A small image classifier, trained from scratch.
Model: arch vit, moe expert_choice, num experts 16, layers 10, width 160.
Training: normuon at rate 0.0097, 12200 steps, held-out accuracy 93%.
Data: trained on stained colorectal tissue patches (NCT-CRC-HE-100K), 22605 training examples, 138.2 epochs.
Rows from block 5 of a small image classifier, named by matrix and row number. Rows with one number within an expert belong to one neuron, the router's apart. Each number is 500 + 50 x the weight over its row's rms, rounded and kept within 0 to 999. All counts start at 0. Numbers have three digits each. After the name is the row's rms in percent of the matrix's.
Before each expert's rows are labels from the 100 images, of 14848, where the router gives the expert most weight on average: "strongest on" is what is common among them. Only what is clearly more common there than usual is listed. The data: stained colorectal tissue patches (NCT-CRC-HE-100K).
# router: router (model.blocks.5.mlp.router.weight, 16x160, trained with AdamW), inputs 0-159
# up: expert up (model.blocks.5.mlp.up, 16x80x160), inputs 0-159
# down: expert down (model.blocks.5.mlp.down, 16x160x80, transposed), outputs 0-159

# expert 15
strongest on: tissue: cancer-associated stroma
router.15 095:521390557458491414492452564598547472538528447563484572515421559528490412388491628471594562449493593497471464507565512471554582469516437545462493515438480519577540476384525445508495556465461430517528489425457562443434516528586526498516463486508498512496510607482545484528568474496455475514510482439454421413479495486529577385489507599494463496524538507476400535543505517439442529538507515515444504554434469615542504512570443446458548501519506489403539523539481423485533542546452519
up.5 050:500518500500500500325500500500498500500500500500500500500500500500500500500500500500500500500500500500500500500499500500500500495584500500500500500512500500500500500526500500500500502500500499500500500500500470500500500500500500500439500500500583500500500500500500500500492500500500500500500500500505500849500500500500500500500500500500500500500500500500500499500496500500500500501498523500500500500500500522500500500500500041500500500500500500500500500500500372499500500500499500
down.5 050:509500500500500481426381500500500321500500638500500501529500499500500503500500500844446500500500500500500488500500500500500500500500500500500500500500500500500500507450500500500500500500500500500500553500500479500500500500500500500759500500500500500503500500500500500500500500500504500597497577502500500565500500500500500500500500500438500500621500500500500500500500385500483500500395500500500562487500500500500500500500500545500500500500429500500565500500732500500500500463500491
up.6 060:500532500513500500499500478500500500500500500500501500500500500500381518500500356500500500500500500501500500499500500500503500500500500500501500500500500500500488500500500500500500498500500500500500500449498501500500500500566502500500500516500500500501500500500502500505515500500500500500500500500500500565500500500500500500500500500500500500999500500500500500500500468500500500500562500500500500500694499308504500500500499496543500500500500500500500499500500500500502500506500383
down.6 078:525500500506500454500500500640504500500466412500500500499500458500500500500500500497510500500452500500500500515500945478500500640500500500500435500500500499500695427500500500500500500500500500500500500500500503455500500500500500500500500500500500496503500529500500500500500500500500502500500500500499500500500627500486500500500500500500499500500534489500500497500489500500395516500500500500500500500307500500500467500503500500500500486500500500416500540500500500500500505500459632
up.7 010:500478500500500500500500500500546501500500500520500500505500477500512500500500721498497500500500500500500500507500500500500500500500500760500504500500500500500506500500500509500566503501500500500500500609000500500500500500500500500500502500500500500500500500500500500547484500500500485500500500500490498491500500500500467494453500500500500500483487496500500500500500500499500500500500541500500500500500500512500521500500500500502500500500500500500500500500500500500500500518518500
down.7 006:501500500500499500500500500491499500500500500500501500500500500500500501500500500500500500500500500503501500500500499500500495500500500500500500499500500500499502498500500500500500500501499508500500501500504500500489500500500500500500500499500500500500500000501500500500500500500500510500500500500500500500500500498502500500500500500501495500500500500502506500498500502500492500500501500501500500500500500500503500500500500500413500500500498498500500500499500500500499500500500500
up.9 038:500500534497500502500501498488500500500500500499500504500500500500500500500500500537507500500500500500500359500500500500500500498500500500500500500500281500501502499177500500499500500500500500500500500500500493500500591500500500920500500500500512501500500500500500500500500500500500500500500500500500500478500500500500355500517500449500500617499503500500500500501488502500500500500500500500500500500500500497513500500500500500500500500500500497500500500500500500501495531500524500
down.9 030:500534284500500500500500500500519500500500500500500500500502500500510455500500402497500500500472500462500487500500500500500500500500500500500500500500500500464494500509500532500500500500500504500569500500500500500633500500500500500500500499500500500500500508500500500500500500505500465500460500501500499509487500500500999500500500500500499500500441500500500500500500500657500500505495500500505421500500500508500474500500500500500500500500508500500500498500500500500502500500500500
up.10 077:500501543500500500500500587500500500500620500500500500500500500500461500500500500500500409500500532500501609500500500500500500500494500501488257500500829500500500500500500500500498500499500500500370500500446500500500500500500500500500500511500499559500500500500500539500500449500500500500500500500500500500500496497500500500500500500500500500500501500500500500497500622500510500500500500500500500500500500500500500500500500497500500500500500499475500479500408501500189500500500308
down.10 104:514500500500500506555470500500500468500119500500500500500500580500500500568604500500500621442665500433500500500521500451500500500310500500500558500500500500500500502500500500500500500500500500500504500500723500500500500625500500500500701500500500500500500500500488491508500500490500500500500500500500500500500553500500444500500500500500470500500522500500500500491605500500500500499500471500500569500501500500500500500500526500469500472489500500533500500461500500500500500500500500
up.11 040:501500500500503564500500500500500500500500500500499500500504500500500502501500500622500500500500500502500428500500500500508500500500500500500512500590500500500290500501500500500500500501500500500500500500500500610500500500500500500501500300497500357500500500500500500599519500500500550500500500500500505500500500500500500500500500500500500500500500503500500500500960503500500500500500500500501500500500500338500500500500499500500500500500500500500500500500500500500500500500500500
down.11 036:500500529500439500500500501486500539541500500683491500500500500500500507500503496500500500500484500500500500500892500500500500500500498500500500425500497500500500500491484500500500466500500500500523500500500500500500500500500500499726498597500500500500500500500500500499500500500500500489500500500500500500500500500509500519500499500500500500500434148544500496500500500500500500500500499484499500484500500510500500500500500500501500500500456500500500500500500500500500500500548500
up.12 048:500500500500616500501500500500482500500500500500500500500500500500500500500500500500500500500500500499500500500500500500500500500499500500500500500500503500500500500500497500500500501500500500500505500516500501500502500500500500500500500500500500500500500500500500500520500500500499500500500500500500372500500500500500500500500500500500500788500500500500497500500930497500500500500500500500500500500500498500500504500500500500500497500500500500500500500500500817500500501500500500
down.12 068:499495500700500500500500499500500549500496500495609500500500500500500455695500500500500500593528500500500500485500500500500500500514500592500500500500531500500500404500500500500500500500500500500397500459506498752500837457500500500500500500500500500500500500500500500500500530500500500500515500500501500500512500500500500500500500508500500500500500500501508500500500500497500500499500500500500500285488448489461500500500500500343500527500500500500500511539500500500489500500500583
up.14 017:500500500500492500500500502500500500500500500500500424500492500500500500500500500570500507500500500500496616500500500500500500500500500484500501500500500500500500500500500500500417499500500500500500500500532500500494126500500499500498497440500500500500500500500500500500500500500500483500500500500500500500500500500500500500500500500500500500500502500500500500500500500500500500500500502500500500500500501034500500500499500500494500500500500500500502500500500582500500500500500500
down.14 016:500500500500500500500500500500500500500524500500500500500500500500500501502500500500500500500500507500500500504500500500500885500500504500989483500500500500500500500500499500500500500500500500500500500500500500500500535500500500500504500498500500500500508500500500500500500500500500500500500500504500500500504503500485500500452500500504513500500500500500501500500500500435496501500500503504500497500471500523500500522519500500500507500500500500507463500500500500500500500497500500
up.15 025:500497500500670500500500500500367499500500500500499516500439500500739500500500500500500500500500469500957500500500500500500500498500500500406500500500500500500500500500500500499500500500500500500507500506500500500500454500500695500500500500500500500500503500500500500502595500500500507500500500500500500500500500523500487500500500505500500500500500495500481500502500474499443500502500500500500500500500500487500500498500500500500500581500500500500500500500503498498500500503500610
down.15 045:500500500833500505448500500500500500500500500499500500500518500480500915500502500499500500500500500500500500500493500428500501500500500500500500460492500500464500500500595500500501500500500500500500500500532733500500467500500500500500500500500500500483493500500500500500500500500530500500500500500500500453500500500500500500500500502500500500500500499500500503500500500500526500500509500500500500500500500521500500500686500500500500500500500500482500500500500500500500500500500500
up.16 279:499500500495624500500500500500500500500500500449500500500500500500500502500500500500846500500500500500500479500500500500500500380500500500500501500500500500500500500500500500500640500500299500500500500516376627500500504500500500394500500407500500468500500500500500500500500500500500496500500500500500541500500500500500500500484500501500500500500500500500500500500201500561553500500500500500500500500500500641594409500500500500500500500500500500500500500500500503500500500500500500
down.16 300:500500500500500483500501530500500500500500499500500471502506500500500500500500647500500486500500457500500560502500500500143500536500500500500194500500500500500500500492500498500477501500500500541500500534500506500500500503500500500543482500475500370503500500500500500500500500500180537500500500500500500500500500493500492500503500500500500500522500500499521500500538500500555500500500500498500507514500505500500500500500500500482500501500500500499500397500434500500500500500501500

# expert 0
strongest on: tissue: adipose tissue
router.0 098:573564474460513574417500501585494514436418455533450490558402430472563480544543484447530485575491532492553416525436513513481485531477483582545456524594554487434412443640477559564568535455474492516549473493421562601484522477469408524524441488575464402476394498537572544400489574533400510547471554500508513440500506524489460517486452554507522543477515557468510466517524514540525559558494449481518539546474459530517569511480482388575480467457446423562520571426489439540453521540546597
up.1 038:500516500500500500500500500075500500500500500500500500500605501500476500500500500500605500500500467500434500501500500500523500500500502500500652500500500395498500500500500500510500500500500500500500500494500500500506495500500500500505500532500500500500500500500500495500437502500500500500500471500500500510500500516500500500500500500500500500500499500500499500500500530500500490500500489500500500500500500126467500500500500500511492500500500499498500500500500500525500490505474416
down.1 054:500500494500505500587480149500462500500500500500513498558500498500489500467500500500500500500477500477602500500500500550500698714394500501500500500543501508763500500500505500503500500500500474500500500500501500532500500500547500500500500500500500500507500500500500500500500500500500500519500500500500500500500500500521500500555500500500500500500502500271497527500500500537500500500500500500500500500500500539500500502500500500500602500501500581500500500500500497500500500500500500
up.2 204:500504500500500501500500499500450500500500500500501500500500500500658487500500471500500500500500499500529654493500500500500500490500500467500709500504500500500500500500500500500500500500496500503500500500500500500501849500261498506502456508500500500500500500500500601500306500500460762500500500500500500499500500500500500500500493500500500500500500500500497500517532500500513500500494500500500500500500528500500500500500500495500500500500500500501500500513500500500500500496530500
down.2 228:500500500500500500500496500500500500500503500500500500500500500500501500500499350489500500500500500505500477501503500500431499539502500500502500500525500500500443500500500500503506500500500501500499475500458498500500445519041500504500500500502493527500500517551500500500500489500500541500501500606500504500500499500494500500347500291500500494500500500500500500500500501500506493500500432500500500500500500500500413500500499551500500500500701499434500525500501500442509500500457500
up.3 031:500611500500456500500500490500500500497477500337500499500479500500500500500500500500500500500500500500500500512500500500500500500599500539507500500500500500500492500500500574500500500500500500500501500500500500493455500500500500500546499500500500500498500500502500503500500999500500500500498500500500500587500367500500500500500500500501500500500500500500424500500578494500500493500500564500500500500500500500500500500500500499500500500500500500500499555500500504446500493500584500
down.3 048:500500500502500500500605500500500500500501500612517500505500500500500494500510500500500664500505500500511500459500500500500500500500500500502500500500500500500500500500500500500500516500500500500500500500500500500491474500500500500397500500598500500501441488500500492500500500500495500500500500531500502500875654500451500500499502500500590500500500510500557500500500500500500500500500500500539494556500500500500500500500500500324504499500500500172500500500500500500500500500500494
up.4 069:500500502500459490500500500500455500500500500500500500500500500500480500500500520500500476500500813500497500499500500500500500500502500500500500501463492500500500499500500500481500500500496500500500500500500500500500500500500500500500500500500500500500538500500498500500626500500500500445501503500508518500500502552500469500500505500500500500500500473500500500510500500500500500500136626500500500500500500500579500500500500500500500832500500500424502501500498500500500500500500500
down.4 067:500500500500500500678501500500500500311500500500500500500500500500478439500500500500500500494500247500500564500390500500500500514506500548390500500500500497500500490482548500500500500500430495500500481500500500500500500543500388500500500500606500500500501500494500500500500499439500500500500500500500500500507500587500500500394537500433500510339500500500500500513500500500500500569734500500500500474500500500500500500500500500500500500500500500455500500524500521500500498500787500
up.5 048:500500500500500500500500500500502500503501497500500500500848501500500500500500468500500500508500500500501500500500500500660500495500500500501500500502343500500500500500500500500500500500503500500461500500500500500489500501500500510484500538498502500500500500500496501500500506501500500500500500500500486500500500500499500500500500500500500501500500501500500500500500500500932500500500501500500500500500500500500498500507500561500500359500505500500500384500503505500493500500500500
down.5 053:500551502500470324500500479469505452500500500416500500500500486504498500500500500500500500500476500498500500549500500500500558500500732500500500494482570500500310500500500315500500477502500500500500717500500500500410500500527500500500500500502510500500500500500500500500500500500504500625500500500472500500500500559500447500500500500500500502500518228500500500500278500500464500500500499500512500500500516500500500500498500526472500500604464500500495501500500500500500500500500518
up.6 058:500500500500500486505500500500500500505500500500500500500500500500500500500500500500500500500500500498500500500463500500500500500500500500539500500503500500500500500486500817500501501500923500500502500500500565500500298500500500500545500500498500500500481500500500500500582500500500500500500500500500500500500500500500494500500500486500500500500500520499500500487500487500500500500497500500500500500500500519270492500500500500498582500500500500500500500500461500500500518500500500
down.6 078:500500490500500500543500500500493496500500505500436603264500500361499500500500499500500500469500500485503500500502479500500500573500500500499381500500500500517500456489500478507500500594416500500500500500500500564500500500500454499500500500570500500500500500688500500500500500500500500488500500500523500500505500500500500496500518500500500500500500623500505500783500500500500500500498500500500500575500501500829484473501500500500500500596500500500500500510460500500500500500500499
up.8 039:500495502281549500450500394500500500500500500503500500500500500500598500500500500500349500470500406500500552500500500500500500275500500500506549500500500500522500499500500449503500500500500500500500500500500500500500500500500573500496500192500500500500500500500500543500500500500480562500500500500500516500500500619500500500500651500500500509500495503500500500498500500500500500500500500500500500500500500500500204500487500493500500491500500499500500509500500500500500500560500500
down.8 058:500500500626500406500500500500501500500500500537500500500526500556489500487500498500526500512500501500500500501500500500476519500500500500500500616501500500500500523499500500434533506500500500500500500511500511438495526559500500500500500500500500503501500500511500500500500524470500483500502500500500530493678500372336500500500171429500500500500497525672500500500498500477500500500499500503500500500500410474500500500556500500386500496500500500500500500500500271500500508299500500
up.9 045:499500500506500500500500500500515500498499500500500500500719502500337500500500500500482500498500500500500500914498500499488500476500500588500500472475500500500500500500500501500500505500500500500478500500510500500336500501500500500500500500500500499500500500500500494500500500500500460500500500500500500313500501500500296500500498500500500500500500500500500500500500500500488500500500500500500500501500500678500500500500544500500500500500500500500499523500500503500500500500437498
down.9 059:500500500520500499500500500500500500500500500500495500500500500500500500492500500575500500500500510848521500500500324508500500478500500500500500500502500500500500488500500500292500500496500500498532500500500492500500500500500500500502488500500500500500500500500500500500500500457506500500500500500304500500727500491500500500500513500500279500500500500500500321500500500530501500500500500500500500523465500500500500500496500500390500500500500500517500500499500589500500503500500500
up.10 034:500513500500500500500498500500500500500500500500500538500500499500500492500500502500501470500500500500500500652500500500500500500500500763500500500500500500500500500442500500500500500499500500526500500500500500500538454500500500988501500500500500500500499500500499500500500500500500500499501500500500500513500474500500500499500500500500500500563500500500463500506544499500500502500300500500500500500500500529500502500500414483500500500500500500500502500500500501500500500500499554
down.10 028:500466500500526406500500501677500500500500500500599500500500500500500500500500500500379500500500630500500500500481500500500500500500500500485500500500500496500500500500500500500500500500500500500500533276500500479500458500500500500500279500494497449500500315500500559500500500500503500500500500500500500500500647500596500531500500500507564500500500500487500500475500452500500500500500500500500500581500500500500500500500500500500500500500500501503168499500540500500559389501500500
up.11 011:500500500500489500500500702458500500500500500500500480460482500500500465500500500500500500500500500500500500500500500503500500500500500500500500500500500500500500500466500207500500495500502500544500500500500500177678500500500500501500500500500500532500500500491501500500592500500500765502500500500500500500500500500500518500500500500500500500500493500500513500507500500500338500501500500500500502500500500500614572500500500461500463500500500500500500500500500500500500500500529500
down.11 035:500500500500500500500500500500500499500500500500500500500500502500500501499454500500500499500500500363500500500500500500500500500499421500500500500501500500500500500500500500500500500500500500500536500500500500500500501500500923500500500501500500500500502500500500500500500500500500501500500500500500499496498500497737500500500500500500500500500500500500500774500500500500500500500503500501498500500500500500500500500448500500500500500500451500500500500500500500500500500263500500

# expert 10
strongest on: tissue: tumour epithelium
router.10 082:482518523531502477587457487646468437449506509478462514511508432465482523493491627470453492495447445503526412473437539462464501578600454470378499487461502457500509473472512408462450554471590508551523501436601448510528543489545464591461434576457526517518497478460494503446464545509577539547519447467465365518446519551475575477458426571455440544487513407447441485411523605482566542472518540477461543510504466553472397518493519484473450417513523437506478568465619438450521570560561476
up.1 141:500500500500500500503500502500241500500502500501500591500500500500500500500500500500500500500500500500500000499500500500500500500500500500476502500500500500500500500500500500500500500500500500500500500500500500500500479500500500500500500495500500500500500500500502593527502500499500500500500500500500491504500500500500500500545500500500500500504500500500500500499500500500453499500500500500500500500500499500500520500500500281503500518500500500499500500500500500500500502501409526
down.1 089:500500484500500500500521500500484500499500500507505264496500500500529500500500504500500500500500500500517500500449489500500500529500500500501500500500500500500500431500500500500500500500251500500500497500500500500500500500455500500500500500335483500500500500500500499501500500500500500500500500500677500500500610500500500500500507500500500500500502500601500500500500500500867493500500500500500500500500456500500500462476510500500500500512571500500594500500500500500500500470500687
up.2 041:500501599500501500500500503491500500498500499500500500520623499500501500500500500500435512500500500500500500500499500501500501500500500500500500500500397501501500500500500500500507500500500500500500500500500508500500499500500500500500500500501497500500500500500500500500500136506500500500500500500500500500500500502500500500500500500500500841502500500500500500500500500500561511477500500500500500500500502542501500500500503444285500502500500500500502732499459500500500500500500502
down.2 052:500500498500500500500500709500379500567543500476500500500500500500500504500791500500500500499500500500500500500480500500673500555500500500500500500501500399500500500522500500500500500403516440500500489500410500500427514500500114495500486500500500500500500500500500500500500500543500500528500500500500500497500500500500500610500489500500559500500500500500400500500489500500500500525500500500500500502494497500500500500510502500500500473500500500500500500500500500500500500500500500
up.3 043:999500501500500500500500500500563500500642500500500500500637500500500500501503500453500499511500500501500500500498500500500500500497500502500510500468500500500500500500500500500445500500500500598500500500500505427666500500507500500500500500500500500500500501500500500500501500500500502500500500500500500500500500502500500500500500500500500496500500500500500500500500500500500500500592536500500500500499503500500500502500501500500500500500500500500500500500500500500560566500493500
down.3 066:500451500503500621500500498500500500500500500500500500500500502500500500500500500500500500500872500500500500500500500497500500500500500500625500500500321500394491586500527417500500500503417500500500500500521444500482383500500509502500500498500500500500500500442500500500500601500500500500500500500503500500500500500412500500500500447500500500500493500500500496500498500500500500500269509545500500500499501500500666507502500499500500500500500500500500500500500500500500698500502500
up.4 044:500500500500494549500500500500500500491174500498500500500500500500500514500500500426500500500500500500501500500500500500500500500500500500501909500500500500500500500500500500500500500500314500517474500501500500500500500500500500500500500500500490501500500500500500500500500500500498500500500500500500500500500500503500498500499501475502500500500500500500500500500500543500500500500500500500499500502500500500500403500500500302665500500500500500500501487500500563504500500499500500
down.4 095:503500499500500500500503500500500500500999500500470500500500500447500500500500489498500500500500500462500500500500507500500500500500500500500500482500500500500527478500482546500500500446501500521500501500500500487500579500500500469500500502500491500500453500547500500492500507500500500500498500500500500500500500313500520500500500500500500500500501500516500500482500500499500552445476500500500500483499500402500500500333500500500500469517500500500500500500500500500500500480500500
up.5 023:500516571500500511500500500500098500500500500500500500500861500498487500500500500500500325498500500500500500483500500500500500500500500500556500500455500500500500500508500499500500500506515500500503499500500500494500500500500500500500500500500499500500500500500499490500694500500500500500500500500500500500500500500500500500500500536500500509500500500500500500500500500500522491500500500500500500500500500502451500500500500503500499500500500500500500500500412500500500500626498500
down.5 012:480534500497500572500500495478500500500500498542500500500500500499500500499500500500500500500500502500497500500164500500500500500500500500500500500500500500473500500500500494560500500500500500500500500500497500495500500500500654500500500503500497500500500500500488505500500500500497501500500500503500491501500500311359500500500500500500500484500500500500500500500500500500500530503677500500500500502500500500500511500500500500256500500409500481500500500506500500389496500500500784
up.6 026:500510479500497399500500575501500498495500499495500500234500500500500500501500493501612500500500500500500503500500500500500500499500500547504500500403500502500500500511500505500500499501500500508500500500500500500484500500536500500451500500500504500500500500500544519518500500428500500500500500499425501500500500500501173500500500503500498503500500500500500500500500500508500500500500490500500500500500500509500500500500500458500500500500500500497501097500498500498500500500500500
down.6 047:500500500497500600534500500500500500500500500500535500500500500500455500500509499500500500500500500500467500500500661500478500500500477500500449500500466501500500500500500500500502500481500501500500500500500500500500500500500500436500500500500499500495500500500500500500498500800500502500500500491500500500499500500500784573500500500504500500500500527500503440501499500465500525785448500500500500212496500500500500493500500500500500500508498500500500500500500500500500500500500510
up.7 051:500551501218502500500500500500500500500500500500500500430778500500500500500500500500500500500500500500500276500500500500500500262500500561508500500500500500500500500500500500500505500500500500500500500500500500500500500500495500500500500500500500500500522500500499500500628826499539500501500500499500500500500500500500500500500500488500500505500499500500500500500500500500498500501501500500500501500500500486500500500500500494501500500500500500500499505500500500500500500500500500
down.7 053:409500500773500455500500500500500500500500643500739500500500577267500500500500536500500489500500500500500517500581500500500500500500468509500500500523500500500500500500500500500500500500500500500500503496494500500500500470500500500500500500501500500500500500500535500500500475500500500500500501500500500500493500500500494500517483500500500486500500500500500500500501323500500434500500500500500500500500500500500500501500500500500473500500500499460500500500500500500500500221713542
up.8 011:500500431500500500500500500500501500451500500491500501500500500819159500489500485500472504511500500500500447500500500500500500500500500500234500500501500500509500500500500500500385500500500500500493500500503502500500500498500496500500523500502500500500500500500499500500500500500500521500500500500500500500500520515500507498500588500500500500500504500500499500500511500500500500499506500500500500500677500696500494500500500500500500500499503500500500495500500418500500500500500500
down.8 013:498500500500500500497500500500500500500500500500500500500500500346500500500425500500497500438501500505500500500505500501500500500500500498500500500500501500497343495500500500583500500500445500568405506500500534500500489500500500500557263500500500500500500500500500500500500500500500500500500500500500500500500500500154500500500500500500500500500500500323500500500500500288500500500500500500500500381492500500500500500500500500500678500500493500500500500500500500500500628501500500
up.9 231:500502499501289500500500491500500500488500500499500500500502500500306500500500500500500515500500500500500500500500500500500500539500500431500482500503448500500500500500500479500371500500555500499527500500812500500500500500500500500500500500497509500500500500500500500539478500500500513500500500500500500500500500500500500500500500500500500500500500500500498500500851500500296500500500500500500500500500500509500478500500500631500492567500500500500500491500500501500500500500502500
down.9 227:500500475500500500500523500500500500500500499500500500500500500500446500500500500599500500495500507500436620500501530500571510500499500500500432500502506500500500500500500500500500500500496500500500500500310715413501500500484503502500500500500500500500500500500500500500500500422500683500500500512500500500500500500500500500567500612500503500531508500500500500500500500500631500642500500500500500500500522614278176500500508509500521500500470500554505500500500500500500500500500500
up.10 073:500500500497500500500500494505500500500500500500500510500500500500504500500500500501500500500500500500500467501500500500498500500500500499500500500500479500500500500500500500500500500500528500500500500500500500501469473500500500500500500483500499500500500500500500538500500500500499500500500500500501499500500500496500500500500500500500500500999500500500500500500503500500500500500500500500501500500500500500499500500499500663500500500499500500720500500500500507500500500500500500
down.10 068:500500500500500500500497500498501500591405500500500492528500500500454500500500500500500500500496500500500500462744500500429500557500497498500500500500500500500500500500500500500500500500508500500500600500502500500500500500497500500500641552728500500500500500500500500500500500500500500500500500490500500500500500470520500500500500500500500500280500500606500500514500500499488500500500500574500500427478500500500500500500500500500359452464500591360500500627500663500500500446737500

# expert 12
strongest on: tissue: mucus
router.12 096:568507489428507471510554378452563484483483450647447448452521505454460442534507543563491639437468477495590560383542503472469530441517478558539557513494457520496521434485456551559519551487544468564448490512524545464467532441482522393521546474524553481472479541539509482461616484492505481504439468443582591571514513571478543556447495411492456609467512560499457472455527519504566443459493525469491489496601516427431550517525476412533565433497457435559562502526464624448497459440547433
up.6 015:500500500618500500504500500500500500502500500500500499500500500500500500500500505500500500499500501506500581558500500500500503500500500500500500500500380496500500500500500501500500497500525500985500500475326500500414500500500500389505489500500500500500501499500500500500370506500577509500500502500575500500500500502500500500500494439500500500500500500500500500500500621500500500500496504500500500505500500448360503500500500500497500500500500496500500500502500500500500489556453500
down.6 012:898500500500500500500500500426500500573500500500500500498500500500500386487500500500500502500621500500500500500500500508500500495500500500500500500500500500500500359500500500500498656500500500489642500500500500500500500500501500500500500500503500500500500500500500503500522500500500500515500500500500500501500500500490500392420269500508499500500505500500398500500500497500422500500500500500502658513500410500500500492497372500500500500500500500500500500500500500500500500500498504
up.7 055:500500500500500500500500500500148500500500500500500500532088496500518500500500480500502500500500500500500500500500500500500500500500500500500500500502524500500500500500500500502500499500500499502500500500500500500500533500547500500502500498500500500500500498500500500499486500500500446500500545500500500500500500492500500500500500500500500500500500501500495500500500503500496500500500489500500500500500499500806499498500500500500500518498500472500500502500482500500500500500494500
down.7 058:500500500437500500500500500478611516500362514500500500500500500536246500416504500516500500500520500500716500500480500500500399500500500500500500240500502500500500500500500496503500500500297500500500499501495500500500500476500500485500500500500500500499500500500500500500496500500500500383499500467500500500500493500500500500500500500500301500516500501500500500500500499449500500414500500500500500556500500500500502532496500463500500500500500519500501495500500501271500500500500500
up.8 058:500500500456500500480500500500602500500500499500500500500500501500666500500500500500500598500500505500500501501500500500501500500520500500500495500500500500500500500500500500500500500500503500500500500502500501464500563500500499500500497000500500500500500500500487493500503499500500500500500500500500514500500501500500500501500500417500500498500500500501500500500505497500497500500500500500500500500500500500500500500500501501500500500500500604500499499500500500489500500500500501
down.8 067:500502500653500500500500458500500500491558500501500514497500500500500500500500502503547529500500356500628500500439453500500502500500812170500500500578500500500500500500576500490500673500500500503500491499448500500500500500374495500500512500500500500500398500500500500500500499500500500430583538439500500500500552488500500492478500500501500500482455500592500500500500500500500500500453500500500500500500498500500500496500505491500587436500500500513500499505540500500488500500500500
up.9 019:500500500500500500500499500500500500508513500500500500500505500500847223482500500563432500500500500500451500500500500500500500493497500500500484500485590502500500500500500500489500499500500500255500500500500499501500500500500500500486500500500500500500502500500500508497500473500500500500500500500500629500500500500500499500328510500500500500508500500500495500500486500500519500501500500500500500500500500500500227500500500500500500497500493511499495500500500500500500500500500500
down.9 028:000500500500352500500500500500500500500500500500500500500500500500500500500500499499500500487500499502500500500578500500500500500502500500500500500503500500500500501499500500500500484500500670500500500500501477500500500501500500500500500500500500500500500500500500500500500506500500499500502500502500500500500500500500500500500500500500500500500500500500500499500500500303500500500500500500500500453500499500500551436500537494500500501500500500500500499500499500500503500500500494
up.10 045:500663500500792498500500500500320500545500490500500500500390500500520500500500500500500435500500500500500500497500500502499500500500500500500508500500500500500500500599500406500069495501500500501559500505500500548500486500500500500496500500499500500499500500500501500502501500500500500500500500500651500500500500500500553500501500500500500500502500500500500500500500500500500500497500500500500500500500500500500500500500500500500500501501500500500520500500500500502500500500500500
down.10 079:500398500500500500500500596467500483500500505500479500500500500500500500500500469494500500500500500500500501500500626500500500500473500500500500500500523500509500500319500500497500500500522500500495505500500500500500500500515500500539586500500500500500500500500500502500502500500500500500503500500500500500491500495500500500500500500483500489500498515811500500500633500500500507505500500491500500451515481500500502480500500501500500499500500500337500500540087500500500500500479500
up.11 031:506500502369496500500500500487500500500503500500498500502500500500718500500500500502500500500500500500500511582500500500500500500500500500500500500500500500501506499500500500500500500500488500500500500500533500500500500500500502500500500500500500500500500500500500497500555500500501500498500500500500500500500500500500500500917500500499500249500500500474500500500500500500500500494500676500500500500500500265505500500500500489500500504500500498499500503500500500500500500500500510
down.11 022:500500490674500395500500500500500500500558500500544500500500500500497500500500521503502500500500500500495500500500500500500500500500500500500500501500500500500500502500500500500479500500500497507500500500500500500500498500500500500500500495482500437500500500500502500500500500500500500500500500500500500496500500500500500495444500484485523500500500500922500500500500500500500500500500500726500514500500508500500423500500500500500500497501500500500537500172500500500500500500500500
up.12 054:504500728500500500500508500500465500500500500475500500500544500500500500470500559500500390500500500499592514500516500500500500538500500533500497500494499500500500500564500502500343501500500499500500500499500500500500500500500502500500501500500496501521500500500500500460500500500500500501500500500500500500500500535499500500500500500500500464234500482500500500500495500500500501834500508500503500500501500515500500500500500389500501500500210500500500526500500500502500500443500497
down.12 064:503500397500500500500500500500500523500500500500476500500500500500500543500363500500500500500516500500500500500500500500500505500500656500500500500499513500500500500500500500524500500500500504500500500500500530500500480498500500500500500500500502500500443510352509650500438501500500500500500500500396500500475500500500500495500500500500500500595483500659506500500514500540500459270498431500500500500512504485500500500500498702500502500500578500500500478867500500500500500500500500
up.13 075:500109321500500500502500500500506500501500500500499500500507500500500496500500500500500378500500500500500500500500500500500500500500500500500391500196500500500500500500500500500793500500500500500500500500500500500500500500496500499500500527500500500500500500500500500431500504500498500500500469500499500500500500500500500500500500497500500500500500500490500500500501500500500524500498500500500500500500517499500500499501500500500504472500500500500500479500474500500499511500500497
down.13 094:500500501500453500500500500500500500500494325497500549500500500292500447500500500500500500500500500500330500500500500500500394534500506503500500512523500500500500500500500500500406500500500500500500500500500500500500500500500500500493500500601500500500472500500500500498500500464500500500500608613500550500500392500500500500387500500500500500500474499500500500500500470914500500500500500500500500500500491606500500536500523500500500500499432500500389500500500500500500500500532500
up.14 033:500500500500500500500500500500500500500500500500500500500500500500719497500500500500129500500500500500500500500501500500462500500500373348500500503491500501500500462457500500500500500497500500565500500500500500500499486500500500500500500500500500500500500500500500500508500500501491500500499500500503591500500500500500508500593500505500500500411500500500500499499489500500500500500501500498500500500221500500492651500498500300500500500500500500492500505500500500500500500500499500
down.14 055:500500500500500501500499500500500501500500497500485500500500500000500499500500500500500505500500500508500500500425500501500500500500500500500500502500500500500500500500500500501501500500500500500500630500500500506500500495500500501500500499500503500485500500500488500499501500500500500500500500500499500510500500500500500500387500500500500500500510460500500500500500500498500500497500500628500500500500500500500500500500396583497501500500500500500500500487500500500500619500500500
up.15 039:510500500500500500500500500500500500500272500500500500492500500500572507500500500500699500500500453501500532500500500500500500501485500500500068500500499500500502500500500500500500501500500500500500500500500500500500499500500500500492500500500499500500500500500500500507500225490500500501500500500500500500500500500500517500500500500500500500476504500500500500500507500500500500500497500500500500500500500500344500500500500500501500500500500500500500500500520393499500500500502500
down.15 025:500500500500500500477500500500500500500500500500500558500500500500496500484492468500507500500497500499500500500508500500500500500635623500529500500500500500500500522500672500499500349500500500500492500579500500500500500500500292625741463477500500500702501500552500500500435500500500500500446500500517500500483500500500500581500500500500500500500500500763500500593500500500500500500500500316500447500568505500500500500500500500499500500500500500500500500500444500500500500500451500